python train.py --model="masked image model" --dataset="telescope images of galaxies (Galaxy Zoo DECaLS)" --train_examples=44167 --image_size=48 --crop_scale_min=0.5 --horizontal_flip=true --method="mae" --mask_ratio=0.6 --loss="mse" --encoder_arch="vit" --encoder_norm="layernorm" --encoder_norm_position="pre" --encoder_activation="gelu" --encoder_mlp_ratio=4 --encoder_head_dim=48 --encoder_fused_qkv=true --encoder_bias="none" --encoder_qk_norm=false --encoder_layer_scale_init=1.0 --encoder_parallel_block=false --encoder_inner_norm=false --encoder_drop_path=0.05 --encoder_patch_size=[4, 4] --encoder_layers=16 --encoder_width=256 --encoder_positions="learned" --decoder_width=192 --norm_pix_loss=true --decoder_layers=3 --init="torch_default" --residual_init="none" --optimizer="ademamix" --lr=0.00055 --beta1=0.8 --beta2=0.98 --eps=1e-06 --beta3=0.999 --alpha=4 --grad_clip=5.0 --ema_decay=0.99 --magnitude_pruning=0.7 --steps=12300 --batch_size=128 --epochs=35.6 --lr_schedule="cosine" --final_lr_fraction=0.1 --warmup_steps=610 --weight_decay=0.3
Rows from block 8 of the encoder, named by matrix and row number. Rows with one number belong to one neuron. Each number is 50 + 15 x the weight over its row's rms, rounded and kept within 0 to 99. All counts start at 0. After the name is the row's rms in percent of the matrix's.
# fc1: MLP up (encoder.blocks.8.mlp.fc1.weight, 1024x256), inputs 172-255
# fc2: MLP down (encoder.blocks.8.mlp.fc2.weight, 256x1024, transposed), outputs 172-255
fc1.630 121:50 33 50 63 50 50 38 39 33 20 38 28 63 50 67 34 50 65 67 50 53 50 28 37 61 50 71 62 50 69 19 29 50 50 50 78 50 60 50 50 50 50 50 36 44 50 50 30 50 50 50 50 61 26 50 66 28 37 64 50 50 27 64 41 50 82 50 50 32 70 25 50 50 62 50 50 17 25 61 65 50 50 50 50
fc1.631 080:50 63 50 33 50 76 50 64 50 71 66 63 50 50 50 66 50 12 50 34 22 73 50 50 23 50 38 50 50 35 50 68 83 50 50 50 50 50 70 50 50 50 50 50 50 50 50 69 65 50 50 50 50 63 50 25 99 61 50 36 63 93 16 50 37 50 50 50 50 50 50 50 50 50 63 50 99 50 50 34 50 50 50 50
fc1.632 011:50 50 50 50 50 50 50 50 50 50 50 50 50 50 50 00 50 50 00 50 50 50 50 50 50 50 50 50 50 50 50 50 50 50 50 50 50 50 50 50 50 50 50 50 50 50 50 50 50 50 50 50 50 50 50 50 50 50 50 50 50 50 50 50 50 50 50 50 50 50 99 50 50 50 50 50 50 50 50 50 00 99 50 50
fc1.633 099:50 66 67 20 38 50 59 50 66 66 67 50 50 50 50 63 50 50 50 29 20 50 68 71 19 50 50 35 50 50 50 50 74 50 41 29 50 50 50 66 50 50 65 62 50 50 50 64 39 50 50 30 50 65 50 50 89 68 50 50 50 79 34 66 32 43 68 50 50 50 62 50 50 35 50 50 99 50 22 21 50 50 33 50
fc1.634 221:50 75 50 27 50 82 50 63 50 66 67 57 42 58 50 56 50 36 50 37 18 74 50 64 19 41 25 42 50 36 50 60 74 50 50 50 50 50 50 50 58 50 50 56 63 50 54 87 50 43 43 50 40 66 50 16 99 56 45 34 64 83 31 60 38 35 50 50 59 60 67 50 60 35 65 57 95 67 37 27 50 59 40 55
fc1.636 112:50 32 50 69 50 10 50 50 50 36 30 50 50 50 50 50 50 62 50 50 75 27 50 27 83 60 80 50 50 61 50 50 13 50 50 50 50 50 37 50 37 50 50 50 33 50 41 23 50 50 69 50 68 33 33 71 08 39 66 65 33 20 64 50 50 75 61 50 36 50 50 50 34 59 39 50 00 50 62 74 50 50 50 38
fc1.637 114:50 50 50 66 61 42 50 40 34 17 31 37 57 50 57 40 50 64 68 50 62 50 40 40 67 50 50 62 50 72 26 27 31 50 50 86 50 69 50 50 50 50 50 41 50 50 50 34 50 63 50 50 63 23 59 74 19 38 60 50 50 18 64 50 62 77 50 50 50 63 23 50 50 50 50 50 20 27 63 76 50 50 63 50
fc1.638 053:50 50 50 50 50 12 50 50 70 50 50 50 50 50 50 50 50 50 50 50 50 50 80 21 83 50 50 50 50 74 50 81 07 50 50 11 50 50 30 50 50 50 50 90 50 50 50 50 50 50 50 50 50 92 18 50 15 50 50 50 50 50 50 75 50 50 50 50 50 28 50 50 50 32 50 50 20 78 50 50 50 50 50 50
fc1.639 035:50 50 50 50 50 50 50 50 50 50 50 50 50 50 50 50 50 50 50 50 50 50 50 50 89 50 50 50 50 50 50 50 12 50 50 50 50 50 50 50 50 50 50 50 50 50 50 26 50 50 50 50 50 50 50 98 03 50 50 91 50 50 93 50 50 50 50 50 50 50 50 50 50 50 50 50 00 50 50 79 50 50 50 50
fc1.640 096:50 73 50 50 50 64 50 57 50 74 67 69 29 74 50 70 50 23 50 50 28 50 50 50 28 33 35 50 50 50 60 50 64 50 50 42 50 50 50 50 50 50 50 64 50 50 58 78 50 50 50 50 50 83 50 32 99 61 50 23 50 78 32 74 33 32 50 50 50 50 66 50 68 36 72 50 95 68 50 08 50 74 32 50
fc1.641 072:50 50 50 50 50 24 50 35 50 50 33 50 50 50 50 50 50 80 78 50 83 24 34 33 83 50 69 50 50 50 50 50 50 50 50 50 50 64 50 50 50 50 50 50 50 50 50 13 50 50 65 50 50 37 50 68 12 25 50 50 35 08 50 50 74 50 50 50 50 50 26 50 50 50 35 50 00 50 75 73 50 50 50 50
fc1.642 132:41 50 50 27 50 50 58 60 66 73 73 63 50 50 50 63 50 50 50 37 40 61 71 50 32 50 38 50 58 40 72 74 50 50 50 17 50 41 50 50 50 50 50 70 65 50 50 81 37 50 50 50 40 74 33 30 81 59 34 50 50 71 41 71 37 17 63 50 50 41 71 50 50 50 50 65 84 63 23 26 50 38 36 50
fc1.643 062:50 50 50 50 50 96 50 50 50 50 66 50 50 80 50 50 50 24 50 50 16 72 50 50 27 50 50 26 50 50 50 64 79 50 50 50 50 32 50 50 50 50 50 50 50 50 50 78 50 50 50 50 50 50 50 25 99 50 50 50 64 89 34 50 50 50 34 50 50 50 50 50 50 50 68 50 99 50 50 28 50 70 33 50
fc1.644 110:50 68 66 27 36 62 50 50 50 68 68 70 35 50 50 50 50 35 50 38 30 65 62 50 27 50 26 40 50 38 63 74 66 50 50 31 50 39 50 61 50 50 50 68 66 50 63 81 50 50 50 41 32 69 50 31 89 67 38 50 50 85 34 63 50 31 50 50 60 50 69 50 50 50 50 63 90 65 26 30 50 50 39 50
fc1.645 195:50 71 67 30 50 65 50 62 50 58 68 58 41 60 50 50 50 36 50 38 23 75 60 59 19 39 36 39 50 40 50 55 77 50 50 50 50 38 57 59 58 50 50 50 59 50 59 82 50 50 42 34 40 61 50 23 98 66 42 44 60 94 30 60 50 34 50 50 62 50 60 50 56 45 65 56 99 64 33 17 50 50 43 50
fc1.646 098:50 64 50 32 50 68 50 50 50 74 68 58 50 50 50 62 50 30 50 39 27 75 50 50 18 50 35 36 50 30 65 70 81 50 50 50 66 50 50 50 50 50 50 60 65 50 66 86 35 50 50 50 27 69 50 19 94 50 35 38 50 86 28 61 36 28 50 50 69 50 69 50 50 38 50 50 89 74 36 36 50 50 35 50
fc1.647 034:50 50 50 50 50 50 50 50 50 50 50 50 50 50 50 50 13 50 50 50 50 87 50 50 50 13 50 50 50 50 50 50 50 50 50 50 50 50 50 50 50 50 50 50 50 50 50 50 50 50 50 50 50 95 50 22 98 50 50 50 50 50 50 89 50 50 50 50 50 50 50 50 50 50 50 50 50 99 50 50 50 50 09 50
fc1.648 249:50 72 60 31 43 82 50 57 45 67 61 63 50 62 50 60 50 33 55 36 28 79 50 63 19 35 26 42 50 37 50 61 73 42 50 50 50 42 60 50 59 57 50 57 60 50 65 79 50 42 40 39 35 71 58 21 99 50 44 37 61 87 28 63 44 28 45 50 66 55 60 59 62 35 58 57 97 59 37 23 46 61 41 50
fc2.630 208:37 34 40 64 67 50 50 50 37 62 72 50 77 67 61 50 34 33 60 44 39 59 28 41 76 68 60 56 32 44 38 83 69 45 73 32 27 22 30 63 43 44 38 43 44 83 42 37 34 44 42 23 42 50 63 45 61 22 65 43 50 50 32 75 63 79 44 50 50 45 20 67 57 54 50 43 64 32 63 46 62 32 50 61
fc2.631 017:50 50 50 50 50 50 50 50 50 50 50 50 50 50 50 50 50 50 50 50 50 50 50 50 50 50 50 50 50 50 50 50 50 50 50 50 99 50 50 50 50 50 50 50 50 50 50 50 50 50 50 50 50 50 50 50 50 50 00 50 50 50 50 50 50 00 50 50 50 50 50 00 50 50 50 50 50 50 50 50 50 50 50 50
fc2.632 049:77 50 50 50 32 50 50 50 69 50 50 50 50 26 50 50 50 50 50 50 50 50 50 50 27 22 50 50 71 50 50 20 27 50 50 72 70 70 73 50 50 50 50 50 50 21 50 50 50 50 50 75 50 50 50 50 50 80 50 50 50 50 50 22 50 17 50 50 50 50 78 50 50 50 50 50 50 73 34 74 50 72 50 50
fc2.633 158:35 36 40 65 71 50 50 50 37 63 64 50 78 62 64 50 35 38 50 50 42 58 30 44 76 70 62 57 32 42 40 87 68 44 67 32 39 25 28 58 41 37 36 50 50 76 43 36 36 50 43 24 41 50 60 44 61 20 60 44 50 50 33 73 66 76 43 50 50 42 22 55 50 50 50 40 68 31 63 50 57 38 50 64
fc2.634 181:34 44 35 64 69 41 50 50 37 66 62 50 74 62 61 55 38 37 50 50 43 50 27 41 76 72 60 59 34 45 45 80 67 50 70 36 38 25 29 60 44 41 50 50 50 77 40 37 35 50 50 24 40 50 56 50 58 21 65 45 50 50 39 75 64 79 50 50 50 44 19 61 50 55 45 43 61 29 65 44 58 35 56 61
fc2.636 029:84 50 50 50 09 50 50 50 50 50 50 50 50 50 50 50 50 50 50 50 50 50 50 50 50 07 50 50 50 50 50 50 50 50 50 50 50 50 50 50 50 50 50 50 50 50 50 50 50 50 50 50 50 50 50 50 50 50 50 50 50 50 50 10 50 11 50 50 50 50 91 50 50 50 50 50 50 50 50 50 50 50 50 50
fc2.637 078:29 50 35 50 50 50 50 50 50 66 78 50 67 68 72 50 38 50 50 50 50 50 30 50 73 65 64 50 35 50 50 69 71 37 67 39 19 34 34 50 32 38 50 50 50 73 28 33 50 50 50 25 50 50 50 50 50 32 75 32 50 50 33 71 50 81 50 50 50 50 38 65 50 50 50 50 50 31 50 39 50 37 50 62
fc2.638 042:50 50 50 70 73 50 50 50 50 86 50 50 50 50 50 50 17 50 50 50 50 50 50 50 50 75 50 50 50 50 50 72 50 50 78 23 00 21 50 50 50 50 50 50 50 75 50 50 50 50 50 27 50 50 50 50 50 50 82 50 50 50 50 81 50 85 50 50 50 50 20 93 50 50 50 50 50 50 76 50 50 50 50 50
fc2.639 067:28 71 26 50 71 50 50 50 28 50 50 50 50 50 50 50 50 50 50 50 50 33 30 50 64 50 73 63 34 50 50 50 50 50 50 50 26 50 50 50 34 36 73 66 50 50 29 30 50 50 50 30 50 50 50 50 50 50 66 50 50 50 50 68 50 72 64 50 50 50 28 50 50 50 50 50 50 50 66 26 50 50 65 66
fc2.640 106:37 35 36 65 78 38 50 50 39 60 50 50 77 61 50 50 37 34 50 50 50 50 28 50 75 78 60 50 33 42 50 76 69 39 74 38 36 27 29 61 50 35 50 50 50 81 37 34 39 50 40 28 40 50 61 50 65 19 62 41 50 50 29 77 71 85 50 50 50 43 11 61 50 50 50 50 58 37 70 50 57 41 58 50
fc2.641 013:50 50 50 50 50 50 50 50 50 50 50 50 50 50 50 50 50 50 50 50 50 50 50 50 50 50 50 50 50 50 50 50 50 50 50 50 99 50 50 50 50 00 50 50 50 50 50 50 50 50 50 50 50 50 50 50 50 50 50 50 50 50 50 50 50 50 50 50 50 50 50 00 50 50 50 50 50 50 50 50 50 50 50 50
fc2.642 028:03 50 08 50 50 50 50 50 07 50 50 50 50 50 50 50 50 50 50 50 50 50 50 50 82 90 50 50 50 50 50 50 50 50 50 50 00 50 50 50 50 50 50 50 50 50 50 50 50 50 50 50 50 50 50 50 50 50 50 50 50 50 50 50 50 50 50 50 50 50 50 99 50 50 50 50 50 50 50 50 50 50 50 50
fc2.643 098:50 30 50 61 72 50 50 50 35 68 64 50 75 66 50 50 26 27 66 50 50 58 31 50 73 70 50 62 33 40 39 84 67 50 68 32 20 20 27 69 50 50 33 41 50 86 50 40 36 50 50 27 41 50 65 39 50 20 68 50 50 50 33 76 64 86 40 50 50 50 14 71 50 50 50 50 60 33 69 50 64 39 50 50
fc2.644 007:50 99 50 50 50 50 50 50 50 50 50 50 50 50 50 50 50 50 50 50 50 50 50 50 50 50 50 50 50 50 50 50 50 50 50 50 50 50 50 50 50 50 50 50 50 50 50 50 50 50 50 50 50 50 50 50 50 50 50 50 50 50 50 50 50 50 99 50 50 50 50 50 50 50 50 50 50 50 50 50 50 50 50 50
fc2.645 364:38 35 40 64 68 43 50 48 41 61 64 53 74 66 57 54 35 36 56 44 44 57 30 43 71 66 61 56 32 42 44 83 65 45 68 34 31 26 27 64 42 41 36 44 43 84 41 39 38 50 41 22 43 46 62 41 63 21 63 42 50 47 31 77 71 79 45 50 54 44 19 63 53 56 50 40 66 33 66 43 61 35 54 61
fc2.646 008:50 50 50 50 50 50 50 50 50 50 50 50 50 50 50 50 50 50 50 50 50 50 50 50 50 50 50 50 50 50 50 50 50 50 50 50 99 50 50 50 50 50 50 50 50 50 50 50 50 50 50 50 50 50 50 50 50 50 50 50 50 50 50 50 50 50 50 50 50 50 50 50 50 50 50 50 50 50 50 50 50 50 50 50
fc2.647 017:50 50 50 50 50 50 50 50 50 50 00 50 00 50 50 50 50 50 50 50 50 50 97 50 50 50 50 50 50 50 50 00 50 50 50 50 99 50 50 50 50 50 50 50 50 50 50 50 50 50 50 99 50 50 50 50 50 50 50 50 50 50 50 50 50 00 50 50 50 50 50 00 50 50 50 50 50 50 50 50 50 50 50 50
fc2.648 039:50 50 50 50 50 50 50 50 09 50 50 50 50 50 50 50 18 50 50 10 50 50 50 50 50 50 50 50 50 50 50 75 50 50 50 50 25 50 29 72 50 50 50 50 50 99 99 50 50 50 50 11 50 50 50 50 50 25 50 50 50 50 50 94 50 50 50 50 50 21 00 79 50 50 50 50 50 50 50 50 50 50 50 50