config = dict(
    model='masked image model',
    dataset='telescope images of galaxies (Galaxy Zoo DECaLS)',
    train_examples=44167,
    image_size=48,
    crop_scale_min=0.5,
    horizontal_flip=True,
    method='mae',
    mask_ratio=0.6,
    loss='mse',
    encoder_arch='vit',
    encoder_norm='layernorm',
    encoder_norm_position='pre',
    encoder_activation='gelu',
    encoder_mlp_ratio=4,
    encoder_head_dim=48,
    encoder_fused_qkv=True,
    encoder_bias='none',
    encoder_qk_norm=False,
    encoder_layer_scale_init=1.0,
    encoder_parallel_block=False,
    encoder_inner_norm=False,
    encoder_drop_path=0.05,
    encoder_patch_size=[4, 4],
    encoder_layers=16,
    encoder_width=256,
    encoder_positions='learned',
    decoder_width=192,
    norm_pix_loss=True,
    decoder_layers=3,
    init='torch_default',
    residual_init='none',
    optimizer='ademamix',
    lr=0.00055,
    beta1=0.8,
    beta2=0.98,
    eps=1e-06,
    beta3=0.999,
    alpha=4,
    grad_clip=5.0,
    ema_decay=0.99,
    magnitude_pruning=0.7,
    steps=12300,
    batch_size=128,
    epochs=35.6,
    lr_schedule='cosine',
    final_lr_fraction=0.1,
    warmup_steps=610,
    weight_decay=0.3,
)
Rows from block 9 of the encoder of a small masked image model, named by matrix and row number. Rows with one number belong to one neuron. Each number is 128 + 24 x the weight over its row's rms, rounded and kept within 0 to 255. All counts start at 0.
Before each neuron's rows are labels from the 100 images, of 14976, where the neuron reaches its highest value: "strongest on" is what is common among them. Only what is clearly more common there than usual is listed. The data: telescope images of galaxies (Galaxy Zoo DECaLS). In brackets: how many of the 100.
# fc1: MLP up (encoder.blocks.9.mlp.fc1.weight, 1024x256), inputs 86-171
# fc2: MLP down (encoder.blocks.9.mlp.fc2.weight, 256x1024, transposed), outputs 86-171

strongest on: edge-on disk: yes (31)
fc1.443 [128 170 152 146 128 128 157 106 146 128 128 128 146 128 128 128 128 105 101 128 108 100 113  93 106 103 128 148 100 128 108 128 128 128  83 128 128 161 128 128 159 105 155 159 128 128 128 164 128  99 162 128  84 147  68 128 105 150 128  97 128  72 150 156 152 183 128 128 105 151 128 160 144 128 171 153 128 128 145 128 128 128 173 128 128 128]
fc2.443 [163 128  88 128 156 113 141 128 128 181 143 141 109  92 189 106 107 114 111 128 128 113 143 128 143 108 108 153 115 128 109 148 152  99 169 128 150 128 128 149 148 128 142  95 128 128 128 103 107 128  81 107 112 115 144 128  84  96 128 128  63 167 106 114 128 153  89 143 168 128 143  89 147  98 147  79 145 128 115 172 128 169 128 114 146  99]

strongest on: edge-on disk: yes (26); roundness: cigar-shaped (25)
fc1.25 [128 109  92 128 128 128 101 128 128 128 128 128 128 128 104 128 128 155 128 128 174 157 128 128 128 165 128  97 128 128 128 128 128 128 182 128 128 128 128 128  66 174  95 128 128 128 128 128 128 128 128 128 128 128 128  86 154 128 128 172 128 157 128 128  82  80 128 128 128  68 128 128 128 128 128 128 128 128 128 128 128 128 106 128 128 128]
fc2.25 [154 140 102 128 156 119 150 128 117 191 140 139 113  96 193 105 114 114 106 128 137  97 128 135 135 100 110 151 113 119 108 145 151 103 179 128 136 113 140 144 137 115 158 105 128 128 128 110 128 128  89 128 106 114 138 128  91  98 116 140  66 170 105 112 128 147 106 140 157 117 152  87 128  99 147  83 148 128 110 168 140 171 137 114 152  98]

strongest on: edge-on disk: yes (28)
fc1.539 [128 174 128 128 128  92 159  97 128 128 128 128 128 128 128 128 152  98 128 128  77  68 128  99  90 128 128 159 128 128 100 166 128 128  91 128 128 128 156 128 145 128 128 145 128 128 128 128 165  60 167 128  57 128  66 155 128 128 128  99 128  88 128 128 128 160 128 128 106 128 128 128 128 128 163 128 128 102 128 128 128 128 182 128 128 128]
fc2.539 [104 128 128 128  98 128 101 128 128  64 128 128 128 167  51 128 128 128 128 128 128 161 128 128 128 161 161 128 128 128 128 128 102 155  90 128 128 128 128 128 128 128 102 128 128 128 128 128 128 128 169 128 128 128 128 128 175 128 128 128 202  84 167 128 128  90 175 128  94 128 128 165 128 164  98 170 128 128 128  74 128  77 128 128 128 166]

strongest on: shape: featured or disk (61); edge-on disk: no (51)
fc1.619 [135  83 121 116 128 142 103 161  86 102 109 115 102 128 106 137 112 150 151 112 178 169 152 168 170 157 128 110 152 149 138 117 128 128 176 128 128 107 128 133 105 136  99 118 116 113 128 115 121 162 100 131 162 107 149 122 140 113 148 151 128 172 117 110  98  80 133 128 135 110 128 111  87 141  99 118 128 150 118 128 128 128  76 113 135 137]
fc2.619 [160 146  87 128 149 128 150 128 107 192 149 150 128  99 186 108 113 113 102 113 133  95 128 128 139 100 103 148 107 115 114 151 169  94 163 128 138 117 138 151 152 128 156 115 128 128 139 102 128 128  91 128 115 116 128 128  85 104 128 128  60 164 105 116 128 141 108 148 163 117 149  85 128 106 144  77 148 128 117 162 135 171 137 112 155  94]

strongest on: edge-on disk: yes (31)
fc1.475 [128 128 128 128 128 128 128 128 128 128 128 128 255 128 128 128 128 128 128 128 128 128 128 128 128 128 128 128 128 128 128 128 128 128 128 128 128 128 128 128 128 128 128 128 128 128 128 128 128 128 128 128 128 128 128 128 128 128 128 128 128 128 128 128 128 128 128 128 128 128 128 128 128 128 128 128 128 128 128 128 128 128 128 128 128 128]
fc2.475 [128 128 182 128 128 128 128 128 128  58 128 128 128 128  41 128 128 128 128 128 128 128 128 128 128 128 128 128 128 128 128 128 128 128 128 128  72 128 128 128 128 128 128 128 128 128 128 128 128 128 128 128 128 128 128 128 198 128 128 128 228  59 128 128 128 128 193 128  66 128 128 191 128 128 128 189 128 128 128 128 128  57 128 128 128 128]

strongest on: shape: featured or disk (62); edge-on disk: no (57); bulge size: small (33)
fc1.163 [128 128 128 128 128 128 128 128 128  44 128 128 128 128 128 128 128 128 128 128 128 224 128 128 128 128 128 128 128 128 128 128 128 128 128 128 128 128 128 128 128 128 128 128 128 128 128 128 128 128 128 128 128 128 128 128 128 128 128 128 128 128 128 128 128 128 128 128 128 128 128 128 128 128 128 232 128 224 128 128 128 128 128 128 128 128]
fc2.163 [128 128 128 128 128 128 128 128 128   9 128  55 128 203   5 128 128 128 128 128 128 128 128 128 128 215 128 128 128 128 128 128 128 207 128 128 128 128 128 128 128 128 128 128 128 128 128 128 128 128 128 128 128 128 128 128 128 128 128 128 128 128 128 128 128 128 128 128 128 128 128 128 128 128 128 128 128 128 128 128 128 128 128 128  37 128]

strongest on: shape: star or artifact (33)
fc1.123 [128 179 128 128 128 128 176 128 150 153 128 128 159 128 128 128 128 128 128 128  84  95 128  78  87  87 128 167  93 128 128 128 128 128  70 128 128 128 128 128 128 128 128 128 128 128 128 169 160  89 128 128  70 128 128 128 128 128 128  81 128 103 128 161 128 164 128 128 128 128 128 128 128 128 158 128 128  91 128 128 128 128 181 128 128 128]
fc2.123 [159 148  95 120 159 121 150 128 115 184 142 142 117  93 196 107 114 114 106 119 143 101 137 128 145 106 104 158 110 114 114 153 157  99 175 128 143 128 128 139 143 119 154  97 128 117 135 110 128 128  87 115 107 110 138 128  86 103 116 136  61 171 105 112 128 151 107 139 160 114 146  87 128 101 149  80 151 119 113 166 142 173 136 102 151 100]

strongest on: edge-on disk: yes (45); roundness: cigar-shaped (28)
fc1.14 [128 128 128  82  84 128 128 128 128 128 128  79 128 128 128  23 128 128 128 128 128 128 128 128 128 195 128 128 128 128 128 128 128 128 128 128  87  58 128 128 128 128 128 128 128 128 193 128 128 128 128 128  52 128 128 128 128 128 128 128 128 128 128 128 128 128 128 128 128 128 128 128 128 128 196 128 128 128 128 128 128 128 128 128 128 128]
fc2.14 [181 128  74 128 171 128 128 128 128 128 128 128  91  82 183 128 100 128 128 128 128  98 128 128 170 128 103 128 128 128 128 162 170 128 128  98 158 128 128 128 128 128 128  72 128 128 128 128  95 155  96  81 128 128 128 128  87 128 128 128  37 192 128 128 128 128  82 128 128 128 128 100 128 100 128  65 128 128 128 128 128 200 128  81 128 128]

strongest on: edge-on disk: no (84); shape: featured or disk (84); spiral arms: yes (75)
fc1.162 [128 128 128 128 128 128 207 128 128 128 128 128 128 128 128 128 128 128 128 128 128 128 128 128 128 128 128 128 128 128 128 128 128 128 128 128 128 128 128 128 128 128 128 207 128 128 128 128 128 128 128 128 128 128  83 128 128 128 128 128 128  29 128 128 128 128 128 128 128 128 128 128 128 128 211 128 128 128 128 128 128 128 203 128 128 128]
fc2.162 [159 128  92 128 158 128 146 128 114 181 140 141 110  92 194 112 106 118 113 128 141 108 128 128 128 108 107 151 107 128 115 146 163  94 170 128 140 128 128 148 149 114 153 100 128 128 128 113 115 140  86 128 114 116 142 128  82 100 128 142  59 173 110 115 128 145 100 142 162 128 149  91 144  96 146  77 146 128 114 174 142 173 128 108 150  97]

strongest on: edge-on disk: no (51); shape: star or artifact (27)
fc1.736 [128 174 128 156 128 128 161  95 155 146 147 128 155 128 128 107 128 100  87 128  91  96 111  86  88 128 128 144 128 128 128 128 128 128  73 128 128 146 128 128 128 128 148 128 128 147 128 155 144  83 170 128 104 157  97 128 104 163 128  98 128  74 128 156 147 176 128 128 128 153 128 151 149 128 155 128 128 108 128 128 128 128 181 128 106 128]
fc2.736 [128 128 101 128 155 128 128 128 128 202 128 128 128  98 210 128 128 128 101 128 128 101 128 128 128 128 128 128 128 128  97 128 154  87 167 128 128 128 128 128 128 128 159 128 128 128 128 103 128 128  76 128  99  89 128 128  72  88 128 128  71 173 104 128 128 159 128 128 158 128 128  92 128 101 128  85 128 128 128 175 128 169 128  93 153 128]

strongest on: edge-on disk: yes (42); roundness: cigar-shaped (36)
fc1.463 [128  96 120 128 128 128  95 148  90 109 115 128 107 103 128 128 128 166 128 128 175 158 128 169 168 157 128 111 168 128 128 128 128  89 169 128 114 128 128 128 105 128 110 128 128 128 128 128 128 151 111 128 137 116 148 116 153 117 148 159 128 170 128  96 107  64 128 128 128 102 128 128 128 128 102 112 128 145 128 113 128 128  65 111 128 128]
fc2.463 [160 135  91 118 164 128 144 128 121 185 140 139 116  95 198 102 109 110 116 128 135  99 144 135 141 108 105 149 118 128 108 147 161 100 161 121 144 128 144 155 140 128 144 102 128 121 128 104 121 142  86 108 106 110 140 128  93 111 114 136  59 175  97 120 128 149 106 135 154 112 147  88 128  99 151  77 146 128 119 167 128 172 119 103 148 103]

strongest on: edge-on disk: yes (26); roundness: cigar-shaped (25)
fc1.507 [128 173 128 144 128 114 158 105 159 149 152 128 141 128 152 115 138 102 101 150 104  93 128  98  98 108 116 128 128 128 115 128 128 128  84 128 128 154 128 114 128 115 158 156 128 151 111 153 128 103 177 128  85 149  91 128 128 154 106 100 128  54 128 145 154 182 128 128 128 151 103 157 139 128 160 148 128 106 155 128 128 128 185 150 128 128]
fc2.507 [163 139  82 117 163 116 142 128 128 172 139 143 128  95 196 107 114 119 114 128 142 105 137 128 139 115 102 152 117 128 114 156 164  97 159 128 145 128 128 143 143 128 150  89 128 128 128 110 116 141  86 111 116 107 128 128  96 106 128 128  56 175 103 116 128 153  93 138 162 117 136  83 142 105 153  73 149 108 114 170 128 171 128  99 143 101]

strongest on: shape: star or artifact (30)
fc1.534 [128 128 128 128 128 128 128 128 128 128 128 128 128 128 128 128 128 128 128 128 128 128 128 128 128 128 128 128 128 128 128 128 128 128 128 128 128 128 128 128 128 128 128 128 128 128 128 128 128 128 128 128 128 128 128 128 128 128 128 128 128 128 128 128 128 128 128 128 128 128 128 128 128 128 128 128 128 128 128 128 128 128 128 128 128 128]
fc2.534 [128 128 128 128 128 128 128 128 128 128 128 128 128 128  47 128 128 128 128 128 128 128 128 128 128 128 128 128 128 128 128 128 128 128 128 128 128 128 128 128 128 128 128 198 128 128 128 128 128 128 128 128 128 128 128 128 128 128 128 128 198 128 128 128 128 128 128 128 128 128 128 128 128 128 128 190 128 128 128  65 128  63 128 128 128 128]

strongest on: shape: star or artifact (27)
fc1.695 [128 166 154 128 128 128 160 128 165 158 155  91 128 171 128  82 128 128  99 128  79  79 128 128  87 128 128 128 128 128 128 128 128 128  90 165 128 128 128 128 128 128 128 128 128 128 128 159 162  83 128 128  93 128 128 128 128 128 128 128 128  94 128 128 128 128 128 128 102 128 128 128 128 128 194 128 128 109 128 128 128 128 128 128 128 128]
fc2.695 [128 128 128 190 128 128 128 128 128  26 128 128 128 128 128 128 202 128 128 128 128 128 128 128 128 128 128 128 128 128 128 128 128 128 128 128 128 128  51  73 128 128 128  44 128 128 128 186 128 128 128 128 128 128 128 128 128 128 128 128 128 128 128 128 128 128 128 128 128 128 128 128 128 128 128 128 128 128 128 128 128 128 128 128 128 128]

strongest on: shape: featured or disk (66); edge-on disk: no (58); spiral arms: yes (42)
fc1.588 [128 128 128 128 128 128 128 128 128 128 128 128 128 255 128 128 128 128 128 128 128 128 128 128 128 128 128 128 128 128 128 128 128 128 128 128 128 128 128 128 128 128 128 128 128 252 128 128 128 128 128 128 128 128 128 128 128 128 128 128 128 128  15 128 128 128 128 128 128 128 128 128 128 128 128 128 128 128 128 128 128 128 128 128 128 128]
fc2.588 [128 128 128 128 128 128 128 128 128 217 128 128 128 128 128 128 128 128 128 128 128 128 128 128 128 128 128 128 128 128 128 128 128 128 128 128 128 128 128 128 128 128 128 128 128 128 128 128 128 128 128 128 128 128 128 128 128 128 128 128   0 128 128 128 128 128 128 128 128 128 128 128 128 128 128  31 128 128 128 128 128 128 128 128 128 128]

strongest on: shape: featured or disk (60); edge-on disk: no (51); spiral arms: yes (45)
fc1.375 [128  70 128 128 128 128  93 156  93  88  96 128 128 128  92 128 128 128 164 128 175 128 128 164 176 128 128 128 156 128 128 128 128 128 199 128 128 101 128 128  96 128 128 128 128 102 128 128 128 185  83 128 128 128 153  98 128  85 128 165 128 184 128 101 100  74 128 128 128  90 128  99 128 128  78 128 128 147 128 128 128 128  77  93 128 128]
fc2.375 [ 85 128 179 128 128 128 128 128 128  65 128 128 128 128  51 128 167 128 128 128 128 170 128 128 128 128 128 128 128 128 128 128 128 128  83 128 128 128 128 128 128 128  94 128 128 128 128 128 128 128 173 128 128 128 128 128 162 173 128 128 213  72 128 128 128 128 174 128  80 128 128 184 128 128 128 181 128 128 128  82 128  80 128 128 128 128]